python train.py --model="masked image model" --dataset="aerial photos of the United States (SatlasPretrain)" --train_examples=203450 --image_size=48 --crop_scale_min=1 --horizontal_flip=true --translate=0.06 --method="simmim" --mask_ratio=0.75 --loss="l1" --arch="vit" --norm="layernorm" --norm_position="pre" --activation="gelu_tanh" --mlp_ratio=4 --head_dim=64 --fused_qkv=true --bias="all" --qk_norm=true --parallel_block=false --inner_norm=false --moe="expert_choice" --num_experts=4 --moe_every=2 --expert_mlp_ratio=0.5 --experts_per_token=1 --shared_expert=false --patch_size=[8, 8] --conv_stem=true --layers=16 --width=160 --positions="rope" --residual_init="zero_last" --optimizer="muon" --muon_scale="match_rms_adamw" --lr=0.0063 --momentum=0.85 --nesterov=true --orthogonalizer="newton_schulz_5" --adamw_lr_other_params=0.00075 --grad_clip=1.0 --steps=9400 --batch_size=64 --epochs=3.0 --lr_schedule="cosine" --final_lr_fraction=0.01 --warmup_steps=470 --weight_decay=0.03 --adamw_weight_decay_other_params=0.01
Rows from block 7, named by matrix and row number. Rows with one number belong to one attention dimension. Each number is 500 + 50 x the weight over its row's rms, rounded and kept within 0 to 999. All counts start at 0. Numbers have three digits each. After the name is the row's rms in percent of the matrix's.
# q: attention query, key and value (stacked) (model.blocks.7.attn.qkv.weight, 384x160, the q third), inputs 0-159
# k: attention query, key and value (stacked) (model.blocks.7.attn.qkv.weight, 384x160, the k third), inputs 0-159
q.66 099:509500536435589457514446491539509469461508461492453511411421525493536435550515555430421512476562447524559560539385508385490515481520526490433467520490590588503510467484507508556535544520497534577444453605403450636577555531481460447546498513496411475497522465460527426497496541453464560510505556473508479567448429456500461548489485536422569577484549476557474376615455402501482560499532519503500433544521484525542532481485602524495521472540428466381442506561583438536469482440510501
k.66 097:526475426489488463464584495427452529559466449505513395486369542555500419473586514575486551514519515480483497447427502488536494615443479495509444528413441496511519430470580444621441521475504504569479511485591521529504544634557388545400584559524496495504500539450564545548462477439508498531468477466521523524450394530528470516443503539456613536516431430480515431552416477501469466564456526510465542506499500577496595443566511585527558477487568464445440504512462495493425532438516521
q.67 108:441535507453439536433615566487522630434511495524445483496513581413568523491440451516530506530482419608537460371468429487477534518445481516448473501456404465490488475419478530509468517385435485596531461507572413591459481488527412458440550592466378505592518546560423485544475550518488543610542505512483490571513425590472487497501529458477499528589523562482498534451458543470506570490553526458553460446543460504464626534523488531539467456481510531540515502513475510548499547522490532
k.67 108:511426566442492508543471542575479442473341601462544454481469507482450455373431595500471533500476536490562488495514421589521516553456465538583538424527464513521564443480593484467577571550511409557444512539490586523475586522531483542521566464524531453411512487473430506517493407516454440502545488585489487413561434586514471498389548556552516526483525609435488558404437499582485501488435501464521504521478428556506531515506477555482494529481480531507473556470477455499534445411477547
q.68 097:542503597514485430408519502484375477495465532526462471455422454510529528464530567431578478530446518550540561524472523468484563476458589464464527572420518456424481518556623536519461437551472494484501553494521559581483530456462550484421522539518539496396461531568530548509506496405443505480548545529500532462519474502528422472542456621575549567539465522516468439481479492510470510553514452443478472522483555402568451503431445474587490536472539516525606387371477548532570525582400470
k.68 092:518457595562448482553473441497494540560496468517430499464510451566519511458502541492429422520510473471515629563526504458568506478514572497519507458472570517531515635487514450598490482524423395566435524472494528508462535406517483507416513504513487546488460500531442466525439459554447621499550414403379615507560453521533465503545556502555554508619521449568476481485435472514534472433555502546494517464514519463487461535493493503443470516537572523553336413474503481511503469480587412
q.69 095:588508493478492482479466480500468464576468508548463503496491495502561566512512440458624496465389449515509523588475485572518449545503450523530529454589466448451505503536447378489442550458497488435457376441462463450561427563508532471523625567515452456541454553514556523533405612467509584540471495439491513503589446493530458485487590459402448467533499530570493451486475507550513602441475564490532493446538454406562501546529532515473479544544560394418418545476526545518505548408460541
k.69 109:508560514441451537510517502550461542568507558494528497518445462414502500599586613490346462488477506541519483510574576538483490442519460526494466449367498492511552440578498461495495492507546546508501498477471542571426478577596461430420571491538446529461541462564572434483458582466633441537494487451472485481427484431517522541455542482496495474503504559511537479538438522554507524470486538505420462412568432446460566423423516511571508458482500411630484525487473605591504470509534527
q.70 105:482442479492520388462458467356460528458544419412482575493598475492563542514525473510563415437483526497541404495484539504430517471522364471494548523540469474430516576402390473548577538562475521409568440471438482487539460458482537530469583506501561506640493493505559586440452560519561544530481518505487505577509522508507513494544490473481508535505393594533472513525521503489401545517531523536495540458553601448540542405412482495447499488516534532500493552464581536485464470469568541
k.70 099:456500540443469482431490505432458537514548401585534432462532468475492405532478479465470490552473559498489457527371543494504496504430553474481493462495436551497447605425494495536418482521491528590444532426470577336478582558499554500567572471515573504514521479503504533465524488431542504533523481518458465452507488478535496498551520564488545525574504600515474568582458506480562548565449523494511401552434469469593436468558428624419432546456547513429474419487507465432554584454521555
q.71 100:551464493482554482467490512521520495516570601494531494436502407541509602474394399555467586438625426568497538555472516483389510500492491543530499545413534557544495509449489512443561540529552420429499477497510489501517515491525388512498549473392477534516513479526499620426530475441519463484403535585486443482465547507467521476530457407525409493471594530580511540605586487519421599543562572483445455489496552490502506498512484530547452553392449582508494540466509462460447539469475525
k.71 104:457464486558574446534588573496468472380597448481560466493523466561453566504415493564510598592510572532486582580510388542560481519550587559519578470466548569473559442476504467406463523466485519473580515395486498483548460508576447482523512522426474424482519501599503501517429409537472505471450505507478486519493482506440514453486479470488540452504553435450505538515505597436398537556550514550507467433491458433557476513449531456492456448410486548601445505555546531525427506440408511
q.72 098:518478527432565487586471528545518537503505610472460542535479493512535420530505501446497484424518518449556517594622544510575418535460554451499445407399486573482511468569380513471542591499565440470466541518513462497510460487518509640535451503496436438470571501452505472476566509536446542518550477466403507429485558485464503500473454467542475475501436441494545483465516564415442521531478432493558568506521483515429578577474374515487523514417401520619573437552512502436508540495511430
k.72 095:520474612483516459476520483488519501479494510451545440538507439443391510395478433473480474453484464474440466488465559522505494532483429571517452467559558445519586431463476509464480574446540532498450483592411484504519479461511505411509533507470457538552560541523503462477573436495467502454591533618517540407548591476458510517554492459481464553462448468530448461616481498432438502560530517423529532613466483593509530540553572453536412658554499595492586490469441539478526478470606517
q.73 097:479493549499377599451508572504460540578483494510544525542535530459547481487508491531516615498385381583468564602474478480501427501440534518414468499597507468452488496507443529432554474512408484604430419528509564475596453555520548560464471551487503487563599493472489454465523491485406466531488586580543477490529471476535539515449388555504466512504458505517492470474486430531544473381478422488510466533508484515516435465453492570495519470519558526440626513568466494442501408517581465
k.73 098:531535431523419551477415377536468471390433501528457574514475445510462483488540537483567498504427510442514451457490492508447463458524537609459520486611602508517505515580605439456503512443505524539470474485469565440438492443453473465490449525646414446541511441506456450480514544542516572490485488531519507462488488504432558639550541529436578535439486472437491460591506536586492580472557509493530491383442482554536545495558508493470513462549560603477566442546484473513408472514537478
q.74 103:458428545560479598442563549551463597527455454493514471493496495456485535398497553583530617443517426495537501511481403454443517484423462562468497543475460513536576516463533460484526492536482472555446415477516508510518555574529405428501514523468546440578551506524562522443510506460459531517458413570474489421533585460510551545480501506573466568414451390559436487530510452455514470508448446384492452504506390513497457500552518541452486525562604448561561408473500412562564554511577527
k.74 101:485505475519561471536486532494454544503388441459517577459609465475470619477440505484546418502552439563501550565549440503486474499489471578471502488498495491525486505556620409624531564488460566471487496491475616445446418511485486565577492604422465388568491483560551496542485553497485513505508580521438573499480623477513562450509536454468489454440514507468460526524454483535449527455497473488567432471535485555525535460516522410441436465610531422530528554409520447553404504483478453
q.75 102:528537591478563513575495502471514500536575580416452410484466474414509418580511529463467562524654512545543568521501569489481642604514460455407472355484574503523415480501475471545529481427556551466476514486543501362470505491541530526496470510501516466395500528535539506421541504512500474455501437510551522462548503557473568456491462498563509515478473511507530456435477590518486426536538429553451492420463499531526452513581475479512490564361504512558458566523449520428533540515481528
k.75 100:537452566505530477542483476495480550537470550551545442652501483503496505520390417536494573532476557557453489486492595446499522553458583497507484421513480514466550505534494489537463429408560496441521458537526485474513541471525461371479587538516583535486509524464501452530545424557503464555490457411553494491511562489491454449523514508551406408490483519470446499501508581375494443481553476530530587484469580398383524448466511364482485582485580501539583527500549402441552436517537488
q.76 086:432447443508427580500476476457448486462556490483552488495510529570569558478548461503512492501535450590516457516568581459521523431479570483496482433538489442461556473514505537543397424497528401476546508568538415463444517554540405425525527548535402515498532604584519593440506460623541548518530467393466387563464469430416490496548485502487424446517589460511472546456492430580486514550505454555515545437559420539420488539554429546507514500552499536439521513447564514585539518472479459
k.76 085:514508434507530525475435505513565448348447533491552491509549606530566403504527503427555508525586426533517544518525464441460494461539502444485538414481455544592522485513521435448498521416496492499448506505523415544483485537570466521564396537501517421498446504591413578509497496566424523451452506469499511534570430471491563470483485487408501504447547384526438603423475386467540472502559479470519562535536499549566555587602544551563448532553509587476504484498543496563550486464424493
q.77 106:421415463519474554438434509522557435549487422527535465487550497468423548511570481436556490500518464603545498559565576552560449512391590454558482530567469458511518549481525482551468503443565487526477444505524492386480396575558541515581453630493575482541503547460505445509485455470570525506533435395457489518546495440498514527476473505432455582504569435513572504509465398563450439458524471501512383520530452504463476450504513576485435512451522539526469493420549425509479577570553420
k.77 103:553477568566386498525541514507484465558405477512555475588548568355510411582464513558391555467512446541558494551441552423499434461544507451512437516484498450501498626509502494458393455507602461451497522550534439450530441449534499499509465549540510489520554583392547487483413517579507491500502466521480452524482511528419522519492457518454533479565487535483461523512461449619530482471489412454469455524468516605518529511541558460574432485532515535590507510480530459502465493608413412
q.78 116:439506565461520543476540525554430473450472431494515365574449524442513467533572550525492496588471486633469590551433509397583382520484493542540502530550494490526583511473534462419432525490529475468558470444535463454539609536470468496568516590457457491527472498496550553477508452505436478473522531437547396492483523526497462479477542403502522524486509523526520499513462377527505497550534620527541389551466458550478442567473500562476447576459484481440574446471411515488569592506576509
k.78 133:490504460569491477478507483480553519389550477496514466427554500466541404511549552499536452448486396523473551553478551484533512473420428556442527479550431439522462482452567469509528402396565488456441526509473462523528471473561505593495475578488447447540475497509496521578432556414435577536522512487484513584553563612460555497511564419517436507471491464589564538329463397508442466539523588451518528527489479592525571523523528558574462470505540465499465481473572440574508527573444494
q.79 124:493515436477494469556492536453543436420519553520538510467599434552513549470460382433462536442475431406532503452561443556513580494563476465544535452423570577482554422545471549510495449568474467552516555573458487417550527438511567503461524419528573541502606528563495528480516499551501490514511422521540534367459501455448525541541428563535413485501581371455569571481555490466545533492529479484469568467494458480466483482562452490535447355534448557570462491550559474458488512449507470
k.79 125:536483511446505521564574512563590490541517585486573538459536414530511585431465448428525497457538464432537513453546485494479494529606560435513449437453535515482512446569425477446508545530445438523575507469481463454535457492480541394511478440549566557512503469518534525413552517581513395491486493525570503452432438378391547393517429574568395414486497464516513551528466492525604424502505489496451537450546528548511481503508507470497549512464513611529571515517429589456485548448569538
q.80 094:520532521537465550471546515494571458549459451450529571513476482511537436552394472494541505583415472392523465482572492462439581515487557519437467633475524585521444529511522428572515557420457502487623421622530532442493468463522436518512540398428520514568517507466509416489496439437491463455575532475555551544489518503559510474581506505496551525428487416432489509488546513563392512454516526484489507563373506559429533422536537504451480540425501562527511507405415472469480501501544563
k.80 101:482591503490536406486513466499461500467536444477444558355444513567536499497583442456524557480522521510501518480537519526542582458540476431424534473510516515565565516531374494483568480427465477498599509474403521435522491474423599408507549429506423447474477543518473536516514533513420602599497525520604480442510552468510504534484425532450411557528489498489470500512495574560473545572431498452544487427481494384484517582473570490575484497496544440445491586531502500575508477626547447
q.81 090:512605465480470495525522467513478532549530494437487536458454571511477469412521546445501508478425519407430436522515517473462492525561558579486529442542538515529414413529435485523501493452370509460540591551468484527515558528474432548443434479491594570521490513460450539596586459499494473454443524485464494554471482517468501599587562626498571546518499483539503504427509530443621503484457486506437462486521559463503363587590529510511581499457541615480532506465483461373461552506438521
k.81 096:453406527482512498428452428493539456529563498511536486444465480423519429527568458506471458540574512583482458499519496613510411435488451508617480428450502465463490501556527475635418525480447433481367468445465440479596508552466424548504440516550568428559518460452476482519518494497537499552507456564488508485368490587504569563471437519504502532533499465553465420520463597565539462536532465426559424483503538551513497580501476493460473528455545566464468536573536555554611564462548491
q.82 094:432441462494478443528421516495502485424530514609444537508434472407509499395476451437468439564532548486544496547460526510566531472441441415455441504568406507644494486414511551380527443582490474551583505585571470503515532537575478454513465538515529435523467547455502465544434513559473527574549528479555519465503463502502554547469543508496547514608517521503507509450483485423480410517522489543463475458499486559568582564439568564502439558544436466535397562451502446434497526527421591
k.82 101:455472475464527487463607529482516409481582423489431508530558480454475566521464447519489494464598508567492484547455447537545511424495566450522529579520577500426492401488508502475469469516444449474569488503667537572494505474476490516491512532403483445470515569480426463468477441430636545544518520469504518476441563511509492510454504511537459540546585546548509428377517562492555462481454565660442439445567410488463478486530522420527427503503467547466419464491565508485454501576451499
q.83 107:475519601591407535607476474518497412511416530464446517524487498453522512455476520450504508468452502434439483562506523536517620508365511508540551462462441518474484505502502460420423561527452572516495614506463422484542521506481499555574501423472519549432389474502567594547514507521486462522502596538515394537492479431496446526521510444524431554556446436410419456485531541483451465538475545575443520556449531474490494459636574442573605546498477437486553498544496444481494465507451506
k.83 107:561477461445530501596506463481481508457374569480560460520529495515474466483568615552562487524449428463448464500500628519495531432463493455492552552469546460474608471431516555497568435540550465532451558461549489564510394603479493524529492460508521603503560425493490564461491408429508461505520576438456549510578589487487503486593407414514533549492530412432444483563472504414508458546455516546509509584440492445395477503469494434606542543498466442484466484507455487520534537441517477
q.84 114:481576506472524494529476437459502530497444492499486511513504561563408435538518463609600485568502445464387484516497578504539522586475478458577505457534448548570516504502555531457429536617459502508525461428537533458530425470442505469526516469489487460514380524432447566532578486383497413515636528488468511435442421507558399481474494501436522532552563509435532521571544512527500447487538542501573522447519456455437495584448546481505556535482489445575424483413452474535618523594519501
k.84 106:469503459546472410454450490507475543490469559459436496474571423528478414430570540567403517530631587426516455389559586485440527427532511567485513569425489477484566563570481486557481497475576447479482398536501513535520456376531393424486498487447489504465571515436542498563521518536539445567580429566498488427494490550543463572530469569421437469586454494563430507558517539508479535539540480410487515512511468550463503593497520575484526514503481485511509447518494571426487543477558554
q.85 109:542518533514569531485510454530578522497488531537483453478440603540551534486468559375380472466552508493508526462480511505463509540527394522491464561424452509468581401464503514570507596500515503488569466457546510644525580571596491475456617504476468543524535415482448413506418511480533532458469495485481455463469484567528403463488506524506501461485566588476555513538548476451451516409530473475523529478458474566489592468439436497471375600446551448488445479478583463502574532419478463
k.85 091:550561519423564583529541486470465475523517469523499577416500579549562413563477475509469441452489517435522443474456464548578535545525496495453528540501513580409448460439473597564488528612536554459420497531507415534538553496515543457530531561489463469450589518515583413393443530422584498474561553463459489453557439549548403495456506480478419549529535527487464467504647469466481491501460521431518382498527491507462457502469484504466450468508545472492425538502582400556567591442495502
q.86 102:536555466503508527451483556457532435507533505617598425508400450482516492567571495571560463430548379525493590453450512560535480530416476458466503500519496485512438551521527567399492509588516468500455532482534487417463536580506505540495547524553592464414584384441606411480492552486535448505399502463518476485526472537524540545541441455440490468526516405578486505493400489525472495515453498491519399486437490549476554471474555542475503520467628438513462497565532443486543486438600477
k.86 095:540477455527489584433489419518557451465561446516578471515557481497484563610513539522557511574493467526479532482381468575468515538403485576451461546515484386455495477496479502565525488511538447473432523456548446385464461502561487468547514550523535505460408539552589563483476542551530466489438557538569454558536470583427467522517448549460489547523443512515464512433477580432401485474520541566471584480456592382461484433477505495514453512534649478483450474487484447425481585538512426
q.87 096:483497530515459545457487406546472456543526453496541543512504511441451429441518560550469391538444391544535473421433584430445526574537448488472565506541455474563539531456626519549523530398513499468476474412516489509519530599487500595504475486484494568473532547541520426414476468492458526510494431537456507571532429630496416501450533485546510589496479536457461466548511451471587487529463451522501416491492468593527507469541535414503539530514539438491481481424508644519585499623541455
k.87 095:574496560467465572518518492384432548515482458569472548493467504542466439504487502543429513483407494532566377500568509486472577473492465447509534542447458478553552502461608501490451507445391519415554501514608490435585534525511483528456516542470501499483540543540490497530492463457476543531416359382441469538654489454580588505506504495440493570521402439499510566500487527495517526409573511575498484527540552500468563438505543479446514488549572414576486477536513451496546426538487445
q.88 105:514555572498488494489476465520519507507499497591533498381470557539456379441532506511560453454403545550466420468556581531542505438501472581412506514680444502432429461456485487530558482484469577459473431474438499578461442542563476514456395561548439395522518485481487478536390526575484481572469628499402530479478473512475540488554519549438543533471446514494563531487497577555504523447544465472513498442546419538534575419435537504499499474556474480520486496492563544557543529501505429
k.88 096:526595508398441495425413420579528491528388544435426557498457562473441496527448497512489429607448570562513459483520546448505476520525481475533467537537413458465441549452511514518510578600477535554466511502455523544456564616446427603517483550460468530475504434443543554484431481480492447450494586555475483550464407515409504560531553519601549573554478558456423515478492442478568565463509489432470449466558531481480469514542572549497484491542471505488373518471416549554559479488503506
q.89 110:487464522550540555465496555562470547446382562515395536438408475484503544548499499521507482529538522513566498455452521514486426511539453636530453499547461496539437506415497580454456515462560534477509575525392615588406484486472539491454437492523479571502389458468453401508421458500489559483475516533486539471504473602440499483547498508488504461529475614548529543491474539605460536526531476447520442619498526503445425505543517545442460581510489519507556491456464486608421515611466443
k.89 106:533514426538474511501473503515559495547471519467376566547409521483508446508493461593471561565494628500516560415493426535606454529549490495511544515565448520516401531555467537373517532483432580471568469539442529585527561545503479524423513444479514468540500509425480435520555543466468483496584470533501485504446508466550420518450486425523500423572532580523431471422487540592416484393535493506470565588492447489518466544549586560445512436475493548514485616441442555512429495508531529
q.90 100:526448553457443513494639470533536457531446424540562435507449406466486498487508452565481509597461455494494533454557565440429474485501560449419498507518579410465550532436522548403446530499516514502455450522552499454455601566453553434512508482481515457513543489485611548515490439453482442575572422588568465456545488434508426590647512608465512475479486541455538466528521399559502486513446586477479510529473476485564446509546488546572491537518357471501545502504529505481516468507557532
k.90 103:490512483557586487568508526468454471498565444410465517503540434541544452484471527456510485448529422443512501530534398421441424540519576475484421434498463511495539528494502474565489406476452474522496393494452481463435481450518562573450445537449437559583530539467619507545514542470476572501445609428543517512539511549443550493558479371539447557482466477561491473499581537513550488457545564476615506428549450501576559546503358548528550463470554497502520511466601451546453549504443439
q.91 108:476487419465540619446497530454416540482432484526470455503454510471452528521519434600454595512595522516467529416450523434512464567495372555523553575502463442512451431414531594448537494478500496442424512501570433501568448507428425480455491547485537459583462507503527517515449507462473597467496462475520496460521584560403466506512544447533543543513555581605525496490452477488512520492568514546538509571478503531579483478528516483583453641543529469542499470534434374551534429543500431
k.91 100:536537397443501465465585495514509462516513543495591509414440418481526499525484561584440518503495517500428529445525456412633485602445434487503580501462455516511362507490521505420442510467521484507442508546530539498486480530493541556447444649482539417515482444450546447527493491438492441502584574501522555533575475545527480608500526531488632435447536531506480511482441525465474557507521537537352488506563489524485445505491507585451449454533499452544469498524524398538403571495477528
q.92 117:584486460489555468477494560492449537423481510492435526500492537525483525554431488510445474479538542437499462401499429496491440491567556541556581569467499487614482491451436597487463478538503494526455536568466457520520445458527555483352538332456516556494468462540397504578502506589454541490404480412447534485588511562525462538510448533459510492513639486596494517479528482522550561499432484461482544567500579459501458469512605482568531464527486443498411459561493452541545433437549518
k.92 105:454456443424491512477536552533548448584461549510520514405403499527459518463480437421438577475582566449483524442477439514511480557494509484488574540451502459524466464496398536456523520591433495463480539542474509486625537572437509562389521386482520497512540506524514509495593551517543459493577448523457467490404469401596496507423469549506491454515490544547558529511566585554488478519459494447430493512574509494509405449482525539465587533374522405492424537615474501550441462528528492
q.93 094:405517507502461530513457452541497459514533481392585446462525522469426481505607536449510461568560475446557504489506578517524549440557429495527536449433402530452467523475484446499577490393542608474573475558514518409431424470528519496485521522428496472532520530518469520472554509554511516409556419455533528557449457506414532460540491452481470473482411532464506505514499639538529523567561455537396453448538512533506538420469555435536524551584462449501556528469509516616443530645514543
k.93 106:553522496430509537459416495486461499479400548570495350565447521414536479507513484504501644498519504510575498477544470404523489572452534322492494452448513462477547603468531549444506515492527516623545430474520457562570513518483454440457543511551576514559516523402466527488481465475509436585522423530469480473486475447518437456500515454531538458433543534504464529498385436503510484499499533510546544528514564496551556496481451534504564607501415440508599532419430527476580484523490533
q.94 109:508538426484482508574511493521538476506517439489584604480456548646476463480494485479496510458506520524509519477551460467413465391572615437415472521533605552507575533491433468533484448473539509483483451432542531451482526492435483504469427455492398584515467454499514489487513595550521475543469538471478447507513488499538466538507470485432588532533511481490478502474519389561560584489491521507555514547526534478550438502502444453436691363575480547433458525572543567432581452463512486
k.94 108:428503464543493490526527504557493470480579419490526551493447626590455479432484432497490455485463492535476525588471485461428541474533438470482430552539512585563567462546460524528533442500492467451472477447431502411501544518461464615568507365439423508480521428527504536569569509512474614490416492520451453558491569442533578566515540498464497496568502470485497544519562397457545581472471555527545467482493471534537520471575495553476520457568528536442511501520623501506467440453331440
q.95 107:442432485492453496551563480479484586527456517509549457503529538452458594500550462540543566486448509431486591442515502475485525543494435438558481416488491488442503459497545530491518481445573519573537443529585462463449565488640512428565457617516468495551549581529451488463482485514539495467564360459513423505580485492425532488486560494597422503473460495472521484520482520564453379484528474591441467450554481462451543465516340525525431456580553470497495534501574448550491450588554476
k.95 105:483475538444555496586483580485511494490501506533499521460493525479550438503512450420550546463510544513538487470597469477499524524490575418530397446525501541591467486548552499454533453479544443546512505486491537369461559473511527414603431517545498444513497547479493474553579476552360480435490487548523603409587456521450484430452564450506431487397540583427482542513511455504593461465547432458510536454594545418548551497492457445448438414540420511484517515460472594462453430554569512
q.96 107:514542456570500438477454507465488537480525512503459528482601565461489498517486481502462462534518499570559407417557512568569528490488451518584511536587447486528487466497496433460553536371479550495547510499515452549574458480571490573540348515418463457490478584545411459538421610524432592502397556492526540627469535458497581537438493561478469559498482414439496442448440520531537515437456436522443562487435389546478518458481479471553470488547472543531547499479506464577421526467533452
k.96 102:539506447455403556455464602499482426515550458444493420539460522428512517506554568436499506500472417548450539495491579484502478539450491586468585585540453483500480519408498565517501521548506599515486512494573514521491456563503615432554427517413413414470556542585511504482433539473538438405448549562492357509588495528371471551502503493501475500552525576561490473492562423474470504512516531509506479467415480505515526444444539619496471493541536515493592512482451484404515525493458582
q.97 106:549489489505493564513503511582457491475457557409563525513516507500462423649600441514463475510524444563506525538509495474559406483549495490538525540435435504439450585569503566540583478446478585492464545546510529474432548491415552510570515517541439509515429405530512550466502494419578559508446490517459521511548460566455479449495532397484428538546475459442531548392490568547437464504464550581454467454520480447478460438443443534533423547531494400639447494437536554536498557546433550
k.97 103:487519492571476459499472511455622557411564538423469471467546523618495450543500500522573506486499599597546436507632482562481483405552456413512484611583459557465411474505443554461562438416628487545573537569503555450496547498497553522474502528443523505501545516573523496498497521555439567519470579426490515558519518538451485459509420514469513502469533412448478558540493473469354483460536472466538541429481474514488508478407405487492499430464418485520561498439498546484486520521500516
q.98 105:494508487533495543541605540463445511480523486411487475476488365502512454537475536473484500517465546416515591516521510489516534423559506528541585516476552484472579390513505579508493524447535420484504541535562480586423481396544503499573494420550498542418469465481502539546495538610564465498520574512604500482521536481444489462476494499558503493474471356489532422511493558508437451537438484549509660573521506471516364512513545443482556431515421476447541445560479561423438451471436480
k.98 092:517357644537474473465537535540457510549482454479458423446478420503511448528524432534521479492454491449577521457565448474429455539484482532597381469473470487538628586496534510544476494553474523594553537513488457458512523563560463595587386580491520514549469410482495487502506512552521502517500432476491519563559539488505420445516551435498608537463494429515488431469525426548543484567426455509522484504448547482463470459476468524477450564526497495501415540518551629549504506392512436
q.99 115:488489612560511380520499501458565604528521511524410370591509494476524595489452469520393525438525547463490467501481407406499482464550478583561501551556451511501470475540529448509540474477553525555556461516516497573519538507416448425504597472569548509484516444477622568509520529535487472525479504524513465509444512378521587546471615493486433492509503504463523504549509440428431415460438464411508519491539499557511529519445547421518542359488490519447459567564545569500500526505498517
k.99 103:520550633429533514489472471470521495594412489485515512595508554415458514566468557551468522484551561470522458600484455470457455533610441496488458440524497475494456446487480456540572510498528554451437528527475529515506619530546417445435462435456544562495493496496448495507445490460522441475498505445567477507382375447480599541438586564545594474535480506538505505450554586560646480520539566482462526479471541460426541473476544452515493555428577459556506485379490517479519529490488530
q.100 114:498494541520398538591549489519544399440485536557631466593575462504470428419446566511446542551510485515543429485546610496448477517479510567510488454437522428478425370507523506573500449466411453545534479546509467465468468503535425456512600516554479509495508511596589528486532484530494464426422516562465508568510445366499588465480519478561480396473495497465478471507478516496431510432511497581475552461546489434461539471550540518575446468504484526513608552492495498506483535487610420
k.100 105:484451529550504487549452432589466450468430509526478591530515517518538501509500551474557475418447433418578445542489530512463471494520547477512528457487557586555456454522578382536509500539508433494626558538580521506452424482446506515490508518605464452493581518624437572474545548521480419545443497445384537442523397517428543486544476479543485522497562428453517555435506527456529479477498419453539509390493540485548532535517417418515466510442452626468535505457540447546559483422516469
q.101 116:554484502521499490549475431537524470584454564526441488468450383500483470566526532484536529501584516517522500495542398524529513528549638524566518518481521505499399504537464392472500475532475520507468538481445499586493499400378532537478443392491453598466506386491489526530639548542518458494454567522489484505519586520543506565493511459463515577414466478528428536490555466572529518473513582504454513480487507444506450452489537391494642488463445518438574530619438447444453501467520519
k.101 103:494517557571475428561473592539471447618549494487432450527386482497528546461630494423539409514535567455413562507470503497504544478540497497499559559477569527561440471562522454457413551521457532484464508589429493580505584519466567568448516424541526617453510449470461426467502468488588492523395558572509454481418501483486479565469534446455518525371445508455536494537521537480468458552471495531415486518490512461580473498457532496478534588523496498465515511533499405554465395561524459
q.102 114:529388426478498511481433443551531481522563512487522495504544532563467494453423505502514550589415519490462407495540481510481431419510486497506496514462499497500592491586423504475436499497412510412492525535534612477405491524583445466465513392548516495559528531489467508597520511560566463549465508435427484518642473483536543568601478509447607449450623515504504538449592557529478536441381466438510468531486417471507588478496482497512510576528440525472539514500526436564583501461537455
k.102 099:452508440562513543505469462611542481505527582446572626424498604462470489479512439512424499432524381468531521524523485519433491507516553445466484525522542479528574460549474449454490558527392552495487431475534479493465425509449518563492436372587409488560488492569526597487540492498445507426528443538478398536452469457564474465498471534509533513472429513472441469507555534544422542461448477540544520451631478545505558499434435514513598464498445463548552533577499596522536592502537551
q.103 103:501494431481541579541596535519508480493491560483547536501399579471533504516459533580444490517529482480445518434487505521462506486528456445491379610466494431576536456549541530526533578547518473555450509510490455593567548427564490548568444492569491529514511481460408499496545456486425467485517499506425582521419489437462461494560468572569485502485483559443509559482422626426436469584538504527497535516612446602455471447519482453422515429481405562542530384455448464534497460436430502
k.103 100:545540454528612414539500514515571557517560511496522531499522562521408566484476486574552484501496559480511499531511486522508613576538501541537430570542401486528456471426524473517542563443588475476516503552555413524416495491498535508562472498448433503399464490524430425503587527435499486460525516517484453646474578533474486460510439475490407429565516449453613431543424477384489550543481452505520550549532562521501458530543473419451535496533355516477505492531497518475584550439428544
q.104 107:481506463536540506518539452560516486518480472534581498431550598539538495509445535457503429514577562569515383347534523541418509418539515425434485445503445478450538477446472417537481513570493457512476508496433515588478422515504546524406503519535478491603444480559471503471527482503547504478483485398513626532486494508458623429477550510543557444480489501410453518482569573497536505523470409439560463452531438536599624420511410536535483593489512534448479523550428520529468495463491493
k.104 102:544483496399399520526556464615515450528380519503504414500568571581532534496424472549444459482516491474427522467513502501546516454579442447479448520427480558503566552543448398467572544596426558527556558510550502536431568510422538564419540550459586507479402489500441501487433499500586535567539497405538513532504505456514430504536513550579536508534434496463416477506504458405592489521564518528497518503565495483421483496479449438529541552553498521438506494498405485512546405438450541
q.105 097:558481529459526443483543509456462563527548515539423544495525449460458478492476549514501499489468493497457453547517538434475445485413529612489459433552542478467539546468482459547490441513493505503481503529528524532558467558374525485559439593505511407488460490462497425495474536404530511596480531478603503548494493612548571445381566551494490485557513527507366424583531521528622436386450428452508620466522580491506515584420472515520498507451511525484552438585431558477450461548467541
k.105 094:546561517419546508441532484500437497519508525449460557599503436593491462545509462486550439554393538508500480518457566536502391534488496549453530417533498511454453549495564480501598537504388562441454599529428551498451507517523546552502523511484558520423435492434463537571427507560495527483419492480548553439520558502535473609496564579462579554545484563519512424394536567540439537520476415557481398562468507427484496565418425446529470563498452474491503491442598483480454427490464535
q.106 091:556437481544514436533445480428535546525456548551447505561588538556530537483575475549600465488498468532479441481520470499479460442519574532526481528464598624484623473427419428571489454452538456506586532514492465545553498480427460468454507492422496541454534528469437514469550571465533498489522506467424453578461396455494503525465436482483434401515589464539468541555469463504514541476482553504524607588596567406464449519413496501539539383554489555533459472491525470537487367503502500
k.106 094:527526544544551538496492545459381382494472485564474448585500579490468551455524567382504480555554544496451428515472465491536534467495489470456541456515520614563408542512457533486542545557523409488581548501492422502509517510486473549507536406519483439470530440517400511527504473560497469433491531623473532431394488451583497456501528586429498485414581461543565572511568488531600531504461463479522436537441458491586506546481532438528473475469501453392452495468533585515386443487520492